Weights of a small class-conditioned image diffusion model.
Model: 7.15M parameters, arch unet, activation silu, widths [96, 192, 288].
Data: trained on photos of plants, animals and fungi (iNaturalist), 77898 training examples.
Rows from block 3, named by matrix and row number. Each number is 128 + 24 x the weight over its row's rms, rounded and kept within 0 to 255. All counts start at 0. Numbers have three digits each. After the name is the row's rms in percent of the matrix's.
# emb: conditioning projection (model.mid.0.emb.weight, 288x256), inputs 0-85
emb.30 100:117066134118122109152123112128145151150120083081146134140082159081098141117153131137126147138153122107110130127140137134122151152124075129126127123112107100123075135134129139149103138169090167119110133143106150157118159119157149133127153113126139155158097111
emb.31 083:131167151114144135139135122117134103124097159107152093140127092128111101126127156121130169145142136119141154173102131126131124130148157147117138140119133155122168168035134102094114140204091135135114150129135121093162115137131118139140160126113137122113130139
emb.32 068:142126147158099120133127079145115143142163097117088158131085074099156127107096112100130076139109157111130143145146166113131137132121159123113115145141083124098165137053055139073111112100133124124107112128170122122126151087150143147161123164129114134136096163
emb.33 082:100128138107120138118164127106119115122109130135136151126162135165124125147160149132189131119146141126106131143115132100134157163118086153108121119141113112106127110116148140166144123112135157140109117130110139144116132140125132143129131087137130169124109121
emb.34 092:137169128159132133129096132110110115173099109123159160118146128120080110120137134116160114129120095151128120094081136103074118076117168107110133121135111106127147155133133097120127088185130113132148152132079135172130092132127120135122128124129187131118119132
emb.35 057:118140136137146128125141134120116143104133151156085106146109055157115105145165116147121106161104153088144158161072149139142143111144106128140124175127097136101102161079133146123102115206142159117143116087169124121125149111138118150116141137129154177144129133
emb.36 071:129116143128122125147110122131118126121139110187131153131102059063164102117101150097143095109108145155086128130061142094130133175104143146055102128123129123151108142122127128092125083098119120113123131154158105114123147097161127111107133160133082163113137130
emb.37 070:145147128146162117137145120115128118134113156102125117104103070149114127142197121186121148159143115137146156142094119108096125098144137117117150121118138105144164102012138132114122071147135134133093118128163153091166134126092131136141112125120134113153106121
emb.38 055:123163161135143109124094112150132158145116093139121091107078103066197127108152119109131090157106131148131155118078133106156101165112136165121143147147101118111117121126130141127125126131147088122077091137151126083105176118120151145122111129116103121147134146
emb.39 109:161119133127136128136101113127143125145112137142051112121090085158145127134066121146135142097129145115200136099190132144088146125133090114121135125125111148126182125091138148109123107121134121152076171139129117122148147136143131141126139122120119184127123143
emb.40 089:095187083144097172121129135120140137107146136129123120131136151150106111094106124107104150131132129120106123158170160118141133149110098129132124155137163143099136129075119108066140183122105142107087125117081113099120090100176134120134097135139117120121142148
emb.41 082:117168129099143157129135162130129143100082139137140116131169120069138166124114157137134171133127109124139121139061103172119149142142114148158064117114134117131078094119156109148129160111158111109158106137104120081121141101146121111111111122138124129086188105
emb.42 059:115134110146102125122129143144114123144129107109140139111117111132118110133174125048124096145139111146106140111147144131130094142141165156111149112136128113139102143135136098141158135119107104136164137149157100156096110120133126119111114126108152161129113149
emb.43 122:107129133125153110094116121124129114131113129145137138127173215146132117121108165106106133112136120142115081149110110116126145135132147094148149107119101114117111117159120124191141110135169133157150118135061147119153108141092133141122122113127181148099126115
emb.44 093:102114145109149102114101119109116109096142126116148159158106151138090152133095119162083155161131124101148110158099116113152141118116108151147109124111125139145087131119148172197109094165174167130152120106134137142090132127097120152147148112139104136158144080
emb.45 072:141097126150134141126127153142112098112160151138157134131163124115135161150105084135137139117115119168125146148036106126151108075124081146131141134134119124126171117109142167125123132157142108162150145107133135110118143153133124120108104142143081060145190114
emb.46 086:116106120144126122139134124137132124154132136126098140124056122166121111122133126127141119122136141074178122093146142111102142110116173122174139099120137148126159090089153153097118056128141106117107172145136138122123128170119139129159116114133118099142107136
emb.47 091:118163142139117149145105139110141102130114122173145117066122100117163108116149162063142116117116142159104150134140145165134109147146158146168127147128119101124158119175107112035148189078110105110172138142120104106104135106134118105086104154116092121113140147
emb.48 109:136073099126132159130123128108118111160153121116144149132162153154103128113127124109148133121142121127086084137116138116110129157159136166078118137115136143150150126102109087132139146098116142101124108150059140140149091108135133122126099133144168090098130159
emb.49 056:130162144127130106126133112146125135141089122113139123140092093133161091113135148144154132158114151111116130172074138130133114175111093129132093124152145147116104115117117132157111128168137138124120118128152134155151109100150125152138144132146147096124123151
emb.50 070:136143087111110137166119116121136132141084131110153119132148123104098132105114124154170151111145108136120155096157167103083114148130164172136151127126127093167072170157140111136104084102151086132117120130145132156111140114082149140139127091127130064135139141
emb.51 206:139110158129087104132161119139103152120142108108137115142133185097104139155170114162132084130112165111132156097138125124123113095117112101142127128148129136116061145234127143166104143135103146141123103103165132160115142147116111129148170123127165144143103095
emb.52 167:156141116122149142126173128121145131118134146115141137125175130160150124141139103128137142144147101126123130135194112148161146100132145103108135144127147147124187132086099121104126149155078163116151138117167126094157138150112143112141140119111109143159104131
emb.53 077:096111105131119125138103136147143155133129122130068102153114101162116127113110125126101159109152099128115089105173132167131139148127109122133131106122115136120114119120133126137142149141133125140107161143083124188137102105185119129093119155119094134086121120
emb.54 053:139135088130142126127154127136135128140124129119132151114097125127097119126125102118125173132145133137169082168131105132119142137137130091198113115118108153135121072041154142114112118177126092147107137140148147140142123140110130112127120148120102149109148129
emb.55 100:161110132115137140118109137121092130153181138156111124135161104169133125135153111093154125089136109151143143113157134149109104120145127127119152127125127125144174152100122103176144106075159119119152124140079133145128122128115121121093111110109085087110093159
emb.56 061:134100116092136117120098118155138122145109110097140150118105099108118142153158134135162128121144112173064122086166119142144124119109145167152128118129111135106115111093128128131141143127106133146125140150123125139126149144127138140114098144115166117123128105
emb.57 114:100100135158112141149107116116182104108084139110151131118104114154177148120141139150122128110118152124185162109133086129126123134129136077172133104148130100154133140207141170141112048119111154128081112120154139114117139149089144144145131098123112116161166128
emb.58 071:105119143123114116117098132138138141139167110107103174143088135100154171117138140131115144124125139104112096150094112142133140110101113139101071131106157114141107099180170128129126122138128119139071130161115130119118139101168125145125088149125130072122180112
emb.59 130:130097112122147124118132138132118110141134135089163130138141192123147118123130126114103161146133116122118076146146146091137097106149158130156131138116155130161119104136123106113143082127138115079126118120100156111112089152122128129133105104131123148126150110
emb.60 096:117162158094110121138153098143146127124063098141148139149148110100116144103115130111134133109134134132098117135109132141106137159108118128053098122147164136152135113150128131115137203113129145123144136131103138068139110130100111135142151115164116118125113119
emb.61 057:112150147116149130139077097114124161127143119116141120135113091098145133107088142122119148119110133135155120152073124127152167116140171141111127122115102122145150086140119131105122173196131112144087114165125138135125146094139139129117134132123070152123152128
emb.62 120:135094104102126163127144112145144145110100143096129124131101103098105135130135116124113166152157097124112108119178118113143123140141122125110151157127127142103226164103115134096136164173115128139182114099097123155136129140120147130120134155125158166143100160
emb.63 047:122106118130101117128097142099137140142137120107070098171137115108126124131119144104098086137094152142101134095071136109147111187078099148112127122136160140106100133082175142096140152113120135194100164171125123143126115164158126125122143159121122137138161103
emb.64 045:145141130126104103160105119127143154128134081078183130111125080141094105115152172118120141119098141129108106112113136142117126128096150176095099129135128160142105138159125139121126125196115121163069122116118093116125115120113138135133163144133135161128165123
emb.65 053:137107120143135133156158147108131137158157115146093135160093123111108151137104125092169120123131114107064128109085116148138136133124135186065107141125096143100107081084124139090137163130141154163158109142159123119106121145132112124136125140118122110122110147
emb.66 154:086129130170119110110124150140111114132159137141132122091186135173132101149131122156140101132115136106159163111048148107129129130128127138152143134114119113100093130109126142112126095143081132122128142121183120128123155122166128123137094138136148145131102138
emb.67 177:143164137133184121098128146135091149124129115136111116146137191147109120136177137116158113140155129147100162137190148118130145116120127141089143119138128117112108143167113107105144128078174131110147146091149123119145148113118132102120179127116144152143102126
emb.68 095:104151134144134169138158145105117114112165150149144138116136061127155132126056126147105127115109118098142138158126120150137135083158117115174122144120145107127142146085118116163098160159124142094171106122147117182112119104142118126114115106128118052103134140
emb.69 094:143150124127141135124176127134101129113117128191146120150100163119083132121095124173155122112137132107135144143141156128092159124107086116090132141129124136105102152122170121166110073056151122133099150120145120132128137110130115145152163113158147159113123137
emb.70 062:163125108141104124139166140091156119126074153134125109135154104118133124136119112143106089147086118126130150132105098139129100111149142078195103126138124131118155142179089127093112183141121094163134079138147124134119140151141115130143119153133142133140137126
emb.71 056:170105143137113118156114080128161092147130114093153138119067096082150110101082147119096095141099166126146093110124110126158134141116141126106123139117108134127135117103104150099120162154100123176076111170130106110137101112138124138171102152129122151133138098
emb.72 105:106115115127109130147127111122139116144107101110191146099159135115152109119102136140126146123118136141106096139174148119118111135102170131083120145134153138139152096100098113123122075107089115105129161157094133171116112103150131136135093143134137130116142158
emb.73 118:122099099097109137129116153099135128097102148132089149146193089142130158140119137163094146119113147137183151120075123134123123135132065120094112129118144139154190131202128133121118093106113138139129092116164123105127147128120130130132135117140117077127176113
emb.74 073:156140106126156135139119122144175127138110121180137142126127114093153116129125122131152119116117123132165145108058107137131138158143126103192106139129100116111070096122141142177115154124173133119134121147157125126122168152100139147113110118138131129115144122
emb.75 117:129147141132150114124102127138107143138147120116108128144144150177166113121124150102141109093132166109079099114091149128137166120122161148102140135122146135112104150135160131139141086146133176131083150124104134125150087152164115123148118108134174170098115127
emb.76 121:128189124149142128128130144115169126119087149124145122139111127154117161121130128180111166118156139128178166152131096148113109103121077088161122113133141129155162120154113155123105114080127120130125118141155124072129163153039122136149142113132139135134159112
emb.77 200:131126124128101150141124119113125119142150093112150114128163144083098133128126099133123116129136129152125142120132129132124119091147129171149142120143100088114159101175113107112126130130142093120136137124147151128127146115125132133080096137130077108129083138
emb.78 085:139102132139142109094175120144116132147105118130132145096089140132079145150154122133100152144161072135067110107160121110089147162123129103178143118141122152131144124057140109107120080124086148132154136166103150092151126140102145128128110147139138188127113096
emb.79 078:111133160162109113134114112149115120124119127092130130076091103114097125115206147136089129157098134085133160119144143145128123136139178086116129140123129133118126116126133155121109211123100172139112116120139120068129151117100140149127159110130117144124109119
emb.80 092:146140125138166120137107114151141128138157126110120137113076180092155127111068118092159122134102129172077096109147126123124126081126191148150147115129122135122154155099097146126151134114100123151092141114099116173122094134145123121109152150098142116156134124
emb.81 075:122093129111110130140139141128091134124146143145102071147112075107133143129081155129156134142136117119161111140171152130145154154111143145168138132102142137116183142131173134064138074129180107116123114117089129145122133111161145127116137130110065118113104137
emb.82 084:159090134148098114138145125121108128119103153125125103138154155109099113155156137139118082137092125108141146113137096129127102176130157128097131135112115117111059164120121115175100132132117117129126102150140133168099128149123132112131102115126165137138123132
emb.83 080:111208129097146121103144161118114147088107139127153123138165081121127118130144139113098153141129117126147155179143103159147108098123130136123107121126142115141039163127152121179117225140146149125149111101152091138139135096130113109128156130125204114134140113
emb.84 057:127168162129141120108126131139116148125108110125171161137120043112143114125222168122146118122142116114099131124162132140126100130121135125111104133155123113117050123108110142108112157169134139124168094132157124123109142153156116125125138130123174161118130119
emb.85 066:137145140138142125121135156126103117120091163162085118103080123130099117128130115116083120145128087113098131139156151131079117229153110110191097142104115109147154117109167100095109181155100101118144151101132125096145105136130123139138125134132136137128172116
emb.86 059:115172119087128146124140142131097147127104090157137160126129061146140111112178125132135118143113130063156128173154112135126132160143125159134126150108140153125073113135121115090103083143176116112197113185169107082112149082132132106125126131129103170123115156
emb.87 076:133115128106132111133121104143143116120157125162128145126087088088147112120150088118124129129154124146116088115103119122133147098128117167140136118148106148127157107082126139114143105140133108124154139109103126122130126096112118142114102130130121136126123125
emb.88 088:115092147114126144136093129121134129136186122142121121145127157152169144123127135086188122140124145130111108128108143115176153146105096104077141129151149147134077142157109124131161146119154148146122121116096107132114119110128140143204179132124104082116112146
emb.89 135:152085112144119123115159117142126108155156155131068104153130185186125110130078113103133111114131112129153107128108151093147126082125105116074148128104158146133143153068132128135162172139116142136097134114115125151140091164178117118159156137123136131127118149
emb.90 080:113123115107113101115088118131105127119111089122123163138129130094136128150130112138108113137133141135118120108102089142112107075114124129129120090146135116082106091202128136154143145161152124154151123151093122156098130122154114123099111143127144125121129114
emb.91 096:104152158110131143145071133135132101134140132101124126093102123126126136112146152111148160110117123179120140137083139129134114112119103154062136134111130129147162143152126118127147112110090127133146127135099129117139128135131129132136124150126137076111086121
emb.92 161:172086167153102109153138092156135147133146127114088124145113076150160119129093146102144115118099137110161125109109139118126125109147140070116128153105105135146158136111112144102125021156133165132107101156144142097148147138165119132146131152130081107133114135
emb.93 075:160093131113110107129135099178130162119153112103141114156099130081112167131172139122141107129173100172097128124171125128126117104114105101116146123138131129163098158113124115117117118170126111099137111128124120055091172099103113144108146145122083131111090128
emb.94 092:094187130140139132125074136104130117134111136173128127112135129104156148129103131146127104107108132121144155113056131160126083158126151129109079129138109126103081116185120147130128197077141107161121121117132133098117130129150130123106113136118141157127156129
emb.95 126:127103115127151129112120139118114107147109141115143158129144177129143122133100123097114143164133114125116078146154122143165137166139099118178126130120125142122171102123092136145162204121154151136127109094089131160110082156132126139122103142133130129130177128
emb.96 134:162115090131152158120174125138147122142127124165174144117110126150164127117147106111136121098133107100123107163191137100117135144117107124124125129125141132127163126108128109111117148085137111096157140125114125147130108140143141104140132115142171101123125159
emb.97 205:139141153129125129124151164123100142112152138132164129141167099143101122142138138131151119157114143123116149171123135125130130148139131123141125120129156136147094141172146114147110112093128123129102129106150127164142145120082130115142151100127162130135133101
emb.98 101:083133102103124155114131107126139145111110124115118132156156156114110126111083101171110148118153113144175096101133110130113148104148117120170170136136105112116165115151122120126111101217161104104119159160098140188132117096174116142117088116132116131102112138
emb.99 074:156109152106110102151105096146130134153117106103103140126129083081158107122136150113142106139109128126153141107087125127128102175125157107095104143084097129131151162089121124092104105171124090141173117165143122124105142113147123138141120131102087100136115126
emb.100 058:110133122118131140125116167107136104093117154178103124103092160103080116154166132150096158118128108130097170106162134152124091080091090158156100141119137125095078076092192099142135184144128129129153179142137110103114166122140116132104074134132128134120120131
emb.101 090:138129102119115116133150160121136144144100136143129096129160178115069124144168095138123132155134130136142142102201112152090118163154126172105143095145157116142074145115133102181123122108113105124157133127130121126142117135088106123125181100132157137123102113
emb.102 082:096134102107131144126161120122151140122139108105101155160095091138138130121120098104125129127140132129150129144107129146141135142127141159175129131149112115126157121072111131114141121110118123124135144124167117155124111107113121118138163131126136144117109144
emb.103 083:125084140175147127134115128110130116163185125123113104091131156172107089130131155112135135126138142154093134110074146125160168061136183155178158143135107139076118101089117140075178122124104146120111143066162138120149119142114127133099121145138092099123112142
emb.104 044:143152163129140132102112171120140098117117158143142114128130112135103117163200171142101131132121147140113161116102123145149131135121089149135106124136134123143079129107171146113123113149101124122159136127145124041154153138116127108145137149135121179168175104
emb.105 082:098169100153131145123143107086129127130124139161133109179141181139156117107098099172107122093114104088149153124124128085092140100094132105112151129139157092147120180146149157125120123112170149117082122150125148090125140118140132128135161119112129154115158127
emb.106 064:118112129145119105136133116127157086150140089142128105078094130106171134113117120124137132122130139155108120128086120137165145110128156165094142113145090110123114097101143171095158192100066137143098125144172123126140130143143145131139075146115091168165119128
emb.107 066:115171112136124122119118139099130151090063150075144140106143103180091137110112131171109166128114111080090132138138145131100143128119136142089109123127141156125132130073132131142089164142124162116144115107101129192118124106102137143139132120132144176133176114
emb.108 153:127110114098146142126103104132158114111129155117143102105118112117151126128124136120136145130102113141159104137074112144154111124157139109154129159100116137134205100116102118125132127190122094150130102122144112119121113149133104149127091164120120089118148127
emb.109 079:122212144100146145133138144133100146093139111157158095133187115072080118129116136103134124133120105127120170157105094154131112111113124120121104146122100124136093131140150112118095189140191097131097114158110130078101152098133121129111163115122177164108113118
emb.110 056:117131138148114103109120130143129133135110103129087116140122152122102112143095145131161118131126126127107135087211135112107135168112139156160139106176120139092082137033151134083126122169129121137118153103085127131141128141118136129113141093136192131141135132
emb.111 085:076116126111113134128121108157124148128112108114114160119098158157100171105080115147157145093155126096156095145186143151090150077099090130088112130115145116128078115087134129166114147164131129118174137159090104140106119108170135135139117124128191122092105126
emb.112 115:175147095126117149151117111168146162119086144085115105147144150133146148108171136133119137111151116137171112155162146141099137149145122073141143117097127119145106141179155114134120145140154113107165142120156155160133132123123154124143161120118128092122103132
emb.113 085:120144123140122155112134108121176113158100125088117148115121158147177148110082155141098133139136126144094155114093125113123112109119142063135169117152141140153177156149133137137112126125098124117099145145171152091137133145112142142132134120133118148140164149
emb.114 162:122111115141137117121134151115113118147122124144129134131116157168144115122154131135155148136148131125152089131151129110145134116113122136146128128113149125124136111130115136139151213104129152125123116140090140190131099162145114128135115141138094086120170122
emb.115 070:137152143137148142136142145099113142146126184170119124129127116159113121139122150123147156116145107103120184128114141158130145147152158130122146152126132130114158149064116130047120071117110119130146137082162157082170170153109142104122145117108148131126133136
emb.116 152:111134130098107136145157118133156106119136105128115086104153120135168136117191099091124108152117145148110140151093118145144123105148147164140115124154108113132118124173095121148120138123115113137128120118178115092126138098121119126113076125125121103124111144
emb.117 090:162134163163138107114163116113155137115134105116084134139125175172106114132133132127078120121125132095048113104117140116105114126119083145159112127144145139121128156179149141114120120094183149119174120138127129193128130119123140128124119151138150186144084115
emb.118 057:114125114129117124117153139112095134141132125156155151143172108110118111144075140110140114145104161091132125137124150102156105181095115182111079134122144144135104126086144133128130127101136119105123106137114121139106119111164133111090158112136160158107163128
emb.119 109:093099149174119108127104135116099123158153150136133127139129147165121141156100113155112122120109146151106135099121113098149131110136142117102169119137137112123075130067130159133154062111121180144116145119109138176144129165116126114171139104128097143173125103
emb.120 053:146086151120109120132114172129110132146119122123091130094093074133085123136175151128156107140160123131163145088172142145106151134120144133129139118136113126109154129135135123136124042135078122129142155156112120102123147115117143120104110121117105196141125140
emb.121 085:170100102138121093127119151121115078119175146149146152102085095095087101136057111136112124139120101177124110118130124134132136173110123126139143122139105132124105135108131135133154125084099134133121131101136115143134075135116122137130131140130118091122129111
emb.122 069:150106129078129150139157117131131132129130113124179188167116097068138142128124101143100153161124125106132148151167143118134146186158104133108111126125113170130158120161085114134107139141103127111133135114133109067132144102120110133142158122148111098115103139
emb.123 065:117132132118155149140109156119096145103137133131197134140154058086145109139139122147095144127153137118163158123113125152099141164124121148097106129117129093110086106161153121126117069138156122127133135139116132063137159093073126136103100128136078164165126119
emb.124 065:136115118129110122131119113134134151129144076111108163164113147071151141132127111124173092115127153107107135126172131125141110113101132184111130116166125114092107143154118145107133197102169120133124108115091114113083143110113131131121159120121124183123138143
emb.125 073:127136151164149109126121151107096131154126127170149124124109077149109110127139165136147091106112138119146165106117149116108141118140157137112125110126126123146154158105144120094126033093080137147120131122140117122138158134120136117136201118134136164146129130
emb.126 049:100146113138116131104113126117130129132090133141117139124115125136134119159125126122133123131099116103135175120121138098104133162136137119144158156110105137133101175103130156109113137135112103125097168148203136143130180163128146135144148116122107149144184137
emb.127 069:118109136153138126113079165107112095123118122133134138143100213117145125124107141123142074093107137155149114099114138101130116188116135142123104120106095109135062122183172105104132112124141165147165134144094139088104118126120110127144114104127106105133148121
emb.128 076:169186107107168121136130138126112100133151144167153128106120107127098118138123113129107155116139098153129130151098131131080137121143122112102166114116128145170166128082131132093146000121110140141169163115111132107139102140108117132120165133133159107124148145
emb.129 147:125136151137116133131135133143145134117113123156141098118062165128162130132186147136144137114166123142118116148139125150160155141116130115174145117146137110113125084103116152090163131107103171117182121115104129115129129133148132127098121150116155131140105141
emb.130 062:153120108121127099127154150146132101123098127102138120137087041086087114135103083138129142145134116131084104108139134117103132104145105131162109108137121131120099127107165112146134216134121100116137132158099134135120132104109119137129129135153151163127130129
emb.131 057:101166131129107126149054116134122121121167093128133154148116147149107105112127104122123108102115130137159166123119123132106126098125124127102111138109106104128083152094142143141120121125175133136120116131157118082105167128125133133161146132134106176155113135
emb.132 104:144109120105109130151176111143130143132159125117128091177176123139188146128109130116125109133125123105146118114086095129188145128140143086103101118098119128145121119180105119142110129162138140149068124142127120093119117138178117119116137112113103095126136136
emb.133 164:133165118131113121111107124095142129127152117134155165111112138106143141136160120123097087154100156120126152139073113137126125142137134114127145109138146127125096142181102136136108185115128123119113099122195121087126152120114136118123124123125149124128150110
emb.134 069:130078113113145116119139109132142118141185115128103128139145098162142124137104105151160147132122127159102118121137113099151126093121099133137129140149157147135123151122122155121131106115150154118121138110148136044154137123147116141148138150124079137123116119
emb.135 056:126197189139140077120104144136084159136132115107125142127128140132070115110155131106103112142128116132084109123161136141114130136078153162136106106134102118080101123091141125129128140107119112137124132120114144154099115166122122172154160137125138106170097102
emb.136 128:116189129133131157122163122138114140146120138131144116140140163150140108122199146103134138129126110135157139132139157126128123075139173113102141136117153132122152116151119114072149128077127103121087137117129106128117122112084144130136127100127112143115093141
emb.137 104:133064125113140155108108138111134126118109142145128129134151114059100125121075127133116153122158117139104119122185152106116130156135114197139138140134091124112195159142116094109131089119122112125117147111090144195134108123124132119093113118135092128135116127
emb.138 073:084124130141105115117117139104133083143106100139108170097117140109165135116080120135124077131104177148121164130145111111122109129109098159108084098139126106142110089192124158135128164118132099145142140143143115141104145125152134131112123137136154138141144111
emb.139 103:180111095111127127123144104125141132121121129088105127110169099118125130138133141134120122189154141112053131155095123118127094104129128158100158122124145123140212141115120117147115168146120101135095134129142124142126152097102143121107121143107142118120109134
emb.140 130:120075125122139112145141099179127158131121136107104098148136115137136130132109100134162146119099136095182099116140124113127125141151107114135121173108106166154159146152137140170122030139136130122126100120114140153149126126128129141173168116144115093135128136
emb.141 120:111141152148126117140141154125115122114127122121125149113137140173113148119126157145130162101123124144112083134182122161116116098115137130158094120124129137113066097146129110181124166139117140133167108136076106178113065114131093127116090125145132137091151116
emb.142 067:107082127133137145148138136143106169145108133126146091151128093119054110130112110131150157095110145092153140111101126162115177142140124091122143166140168135111115154105147134129118087207147177142136134136083142109135130139160123137161125133128146126120119126
emb.143 079:129129109117126135129153143117144117128113161130083117127117065157095134140108137151163155110138113126152158109105143133127118133108140132122121113135141113113136115066159114149122174158116099124138163144148125184171119149134137109122095136115115152129128123
emb.144 112:131125120136116132158131137169134162121088127155121153160119144149092119104053131170162137115113157093108132091148149162129158155132110137133088156120140152078056151167119152148106091164155142111195099115159123152121147148165119147158126107145131104129109151
emb.145 063:140124164138120085142094134154102138114139129120116097132064164142085125138106110164144128170143125102171156146055128137156143119122129127104131128140107121077145120106148144110164213123141136143041123124125122139119129130148128151152137148109149132141099126
emb.146 082:143154121118130127138060117121127138117112117096170121152132176088141123113136148082129128113116123179084105114143132156137147082119173103097168121121133121163154117118118096109156155116150130129126154115112110117138104105139120122116136144127074119110111130
emb.147 114:109085126163098120082142175095116115162152146151113134098141162106087094160172139129094100141108115154110147125145138124150118062124096143136132144124094139095112173122159126138142107085071126166127123114140125102106120169109131123162133140124139156143119100
emb.148 128:130126117104166125123107151161115110123137136130142147115127120138149136117092147113143166122146122129136068156135119131144124125119084130129100131116143141131130090137135122133157151127159155117135122134040121104120097105143130131118110136126109114108148120
emb.149 058:083124161120110120143102142155115131151146132150146131108084102107158150136133150135164116131146115116079162103140115130135133134135172120099126133136133109115140135092127145147128129169090156113149119156153112077145142098145135119114146131143138124147100134
emb.150 046:088175140137126140137153128171121165091174119138100145120124083149118163123118139092151150104130132117141123143170128178115178133147137156192133121131113120109096108107146150097118109161148131133145113127175156096136115122138126137120113101118085110119128114
emb.151 137:163061134137114137133145120101124126141145132126173112121171173129137098132104162140139133113129120135150109115130139092127131121150110128136142140124138153185142122059112113132121125102111134097074123139101132163141102132117130123152135111143107082109146157
emb.152 071:113204103098149127134126083154115158094135127134156158144122101120155132108179078143107155122130142124153134176118126159099155156149117125131105115122137093129138123100117125150107122109173096126142123126130110147131126106096095152115128111138093122110105120
emb.153 178:126138127121142139123111092104158111128143147123125085135148104135161116120104108116090115135096125152130148130031127108131094095102132100087125142130118098158192114150106137090123133175135137165114143149135132123133118142169121128091103159114147113119131116
emb.154 116:127184146132127120126149102120109134141082123116105129132122143164100149113216131143152125115158122089094169146183130088134121144093123142138155118142109102099082144158155141106110136090154124127124119126122149137116160118078147121121167090114130168162112131
emb.155 144:117143122124101128137138132141135104131128118122114122090134092082123139147147112123125100136128128138078160097124130136113128111137135138124132122137114106117133117177132116130113131121093085145122141141178128147123171125118133142114096141124101143124132105
emb.156 111:131059128130135118121158136120138114147148132136122119113121169146163082130146127117101113139110124147135101133159121091132152113142132110138175127120150136103123163074174124156152089142101118132103161100108128175148127136153131134133174146125166135145108129
emb.157 075:141169127104152135116144174137102144118121128140137138118139096148087145167156152134150157156167100122099111145121131161113125141166145147141108117147140148121078118050127090167110114150121125102164129132141133126152117112100143108111150117126180176117126104
emb.158 137:113072119148104124127104119116144133128154093107097132146107163155188130140064109089105085111107149127187120122124150113138098193114163159178127110126114123143179108168110131076141064062137124140159134122151133089116114148151125104137126143124081152129128134
emb.159 094:133150122093118170153158093133143138119085122129166116160136111082143148120169130160120148125145137106150142142122106125120093138150120117109114145102137123134110156187088129186103098148148136097132087152119155114114135123093122146113103084144127099147138148
emb.160 121:175133129130156120111128156122131128126112146115145154125106096154063152123097126127140167149156135114160113161176108153108145140130133106146106103142159184151136123116108135120128198153121137103143133120099116126125124123100139097132158121130156083130142120
emb.161 061:102178135128149111121151154127127149124103131152089150123091084093093120110182117135148120142121154082099131109093119136120122181133122155115105117143143093113072101116160136142135164136139133110149138165151132151111144095158145113110112132118198170138157125
emb.162 107:122069131109114136140172123127128116104142118137126149143142131140143151142068087154102154139130132108141136135126107130133146072128057160125117157105129121112100114121116148132117192112137141132135117126139108134127160127141120142160114113131121132157144134
emb.163 146:143169084097149141140122137133117145113125141097171144160145104072108129123172118105131151140168109163120103147127105134111112116135148136131132125115110116173156154147127093091123051141129108129184126112069133139157103091112131133098156149105090116115121139
emb.164 065:074164134094121143142134143108146131120128140193115116156115122178146150132112135158112137122141159109156186148116140120149139127132116142123130121144150130109081128077122159116130145064156165122132115126179108085121159112121121114137150115149123116128112143
emb.165 089:167149153128117155106101107139127120124103142140174137078107105088135085109146157089149112142127111157106139130152130104094121179146145118103122121106101100170148117165135098088116078122103072127143130131113120138134122153101101137115135120133116135129112120
emb.166 117:134107138119127145146122134127118131136158108094140119133103200139149138103144170088154158116128129162117103116097132116155121081132159124079146133135162119139120176121137098145156129164115132115077158152082111164138087109168124128107132134114155136104141130
emb.167 091:143140118088129132145154157120165131104079106187168139145132146107141166134053101151105134126136146133147136133148108152127156135119070125140100141158114125122186109168124160148116162104148111128118121143109118103109141110113128151119138111145138153120156138
emb.168 077:117127176132113119106102118125073118118171106134165158152099189089081121144130128111120116142103159137118141139117143117157141143091130160107114123128114107118074124165140142133153094126157149140109107124135110137115126109142104149135132133139131175123112103
emb.169 107:127165090103145124136125151156123125122074141113111153097114049106109105113134116105126142138150092163110097150147131163108119147156120153130122119137141138125154124146121091147147124147112103133205140144067140117156112130117138127113122138133113101114113126
emb.170 108:063109133147104132120100114101127127124131130131100116137150138186117143128122128149131108111100148107143147139253129108138122093134131106131121114130165117134070157176130146136121096131113148135111115117119149096130136157083120137162147115111116106158156123
emb.171 090:154177116131155129099131113136117144141102126103148108110136109132100091137203123106140118126174072127118122099121153107088165185068166160130137107151100120068154121118157082118148122151135089138089162108105142132143122113123139119082157115140118142116095120
emb.172 069:130145111118112129142135116142158145127114117123114115128125095127165172114116141154101113086123118133147160111158131160129104164122102059104156136126142137125134131146097143124124078068142107153135113144200119062117160127135138121141089158117107174141118148
emb.173 059:144122150146107145137086115091133115150153121147099126129096136120145128146112127127142091127109112128119180105056155145124093177125142153076121136114107131128133119057132119081123088124125097142126141154145117130076152118150143116102109137115103132142120139
emb.174 071:126128106127137145151122125133157143134197112142131113138103076082162161126125090128131148129139159153180164164120133146146140084138149120123153137142139108165166092130128148080152055113154121107123138095198129092144142104125138110104106134122057085133099152
emb.175 095:145105156160132098144083142103133104131139140130084118106116124129126149136055146179103125103095146125144133106093132141125119135156112098184164110119116122144164109073142157127137084101094123142121144127145142154138148163119142124150147139121097110158143103
emb.176 149:124065144151127119098137123138119129158141127150111122124138153154172114117123146112142094142110133103123086116132138115167136156153140140152123140108106153093134106085115121133126190148128150118092105138135144126109091156166125126158095103141143121120132130
emb.177 164:151133151156117110135162132152127129124127151104147103110165178132102126130133142135140146151123130117098133139078130125144138111117141099144120124134130144139089127143115144160110210165101169104105110110172126132125131132116127135131130136132160126131118127
emb.178 078:124107145169123107148111111131126120138115119114081146121070098194113136140128127169150108139109133087136122105122102130114100141128145131155127115147134138117087116116127148128106137145136137133129119158131131159108154148113144144144101111134157135138143106
emb.179 065:136163123115141115096139141095111117134111127111107142157157084180121099143178114135113117113139132102123147144127121086093122145103110171141109118125127150106068135110139126151114169135148117136162130135121125186100125125159119102121144114142200189117118125
emb.180 088:105139134144136100123109110135087132132158113112172134144093181112131097121107112101108071111109146134128128161129137089126108135117142154072110093133138146130133165130117124111143140150141138133120143133089102122108106091172120097135130126119170100118115135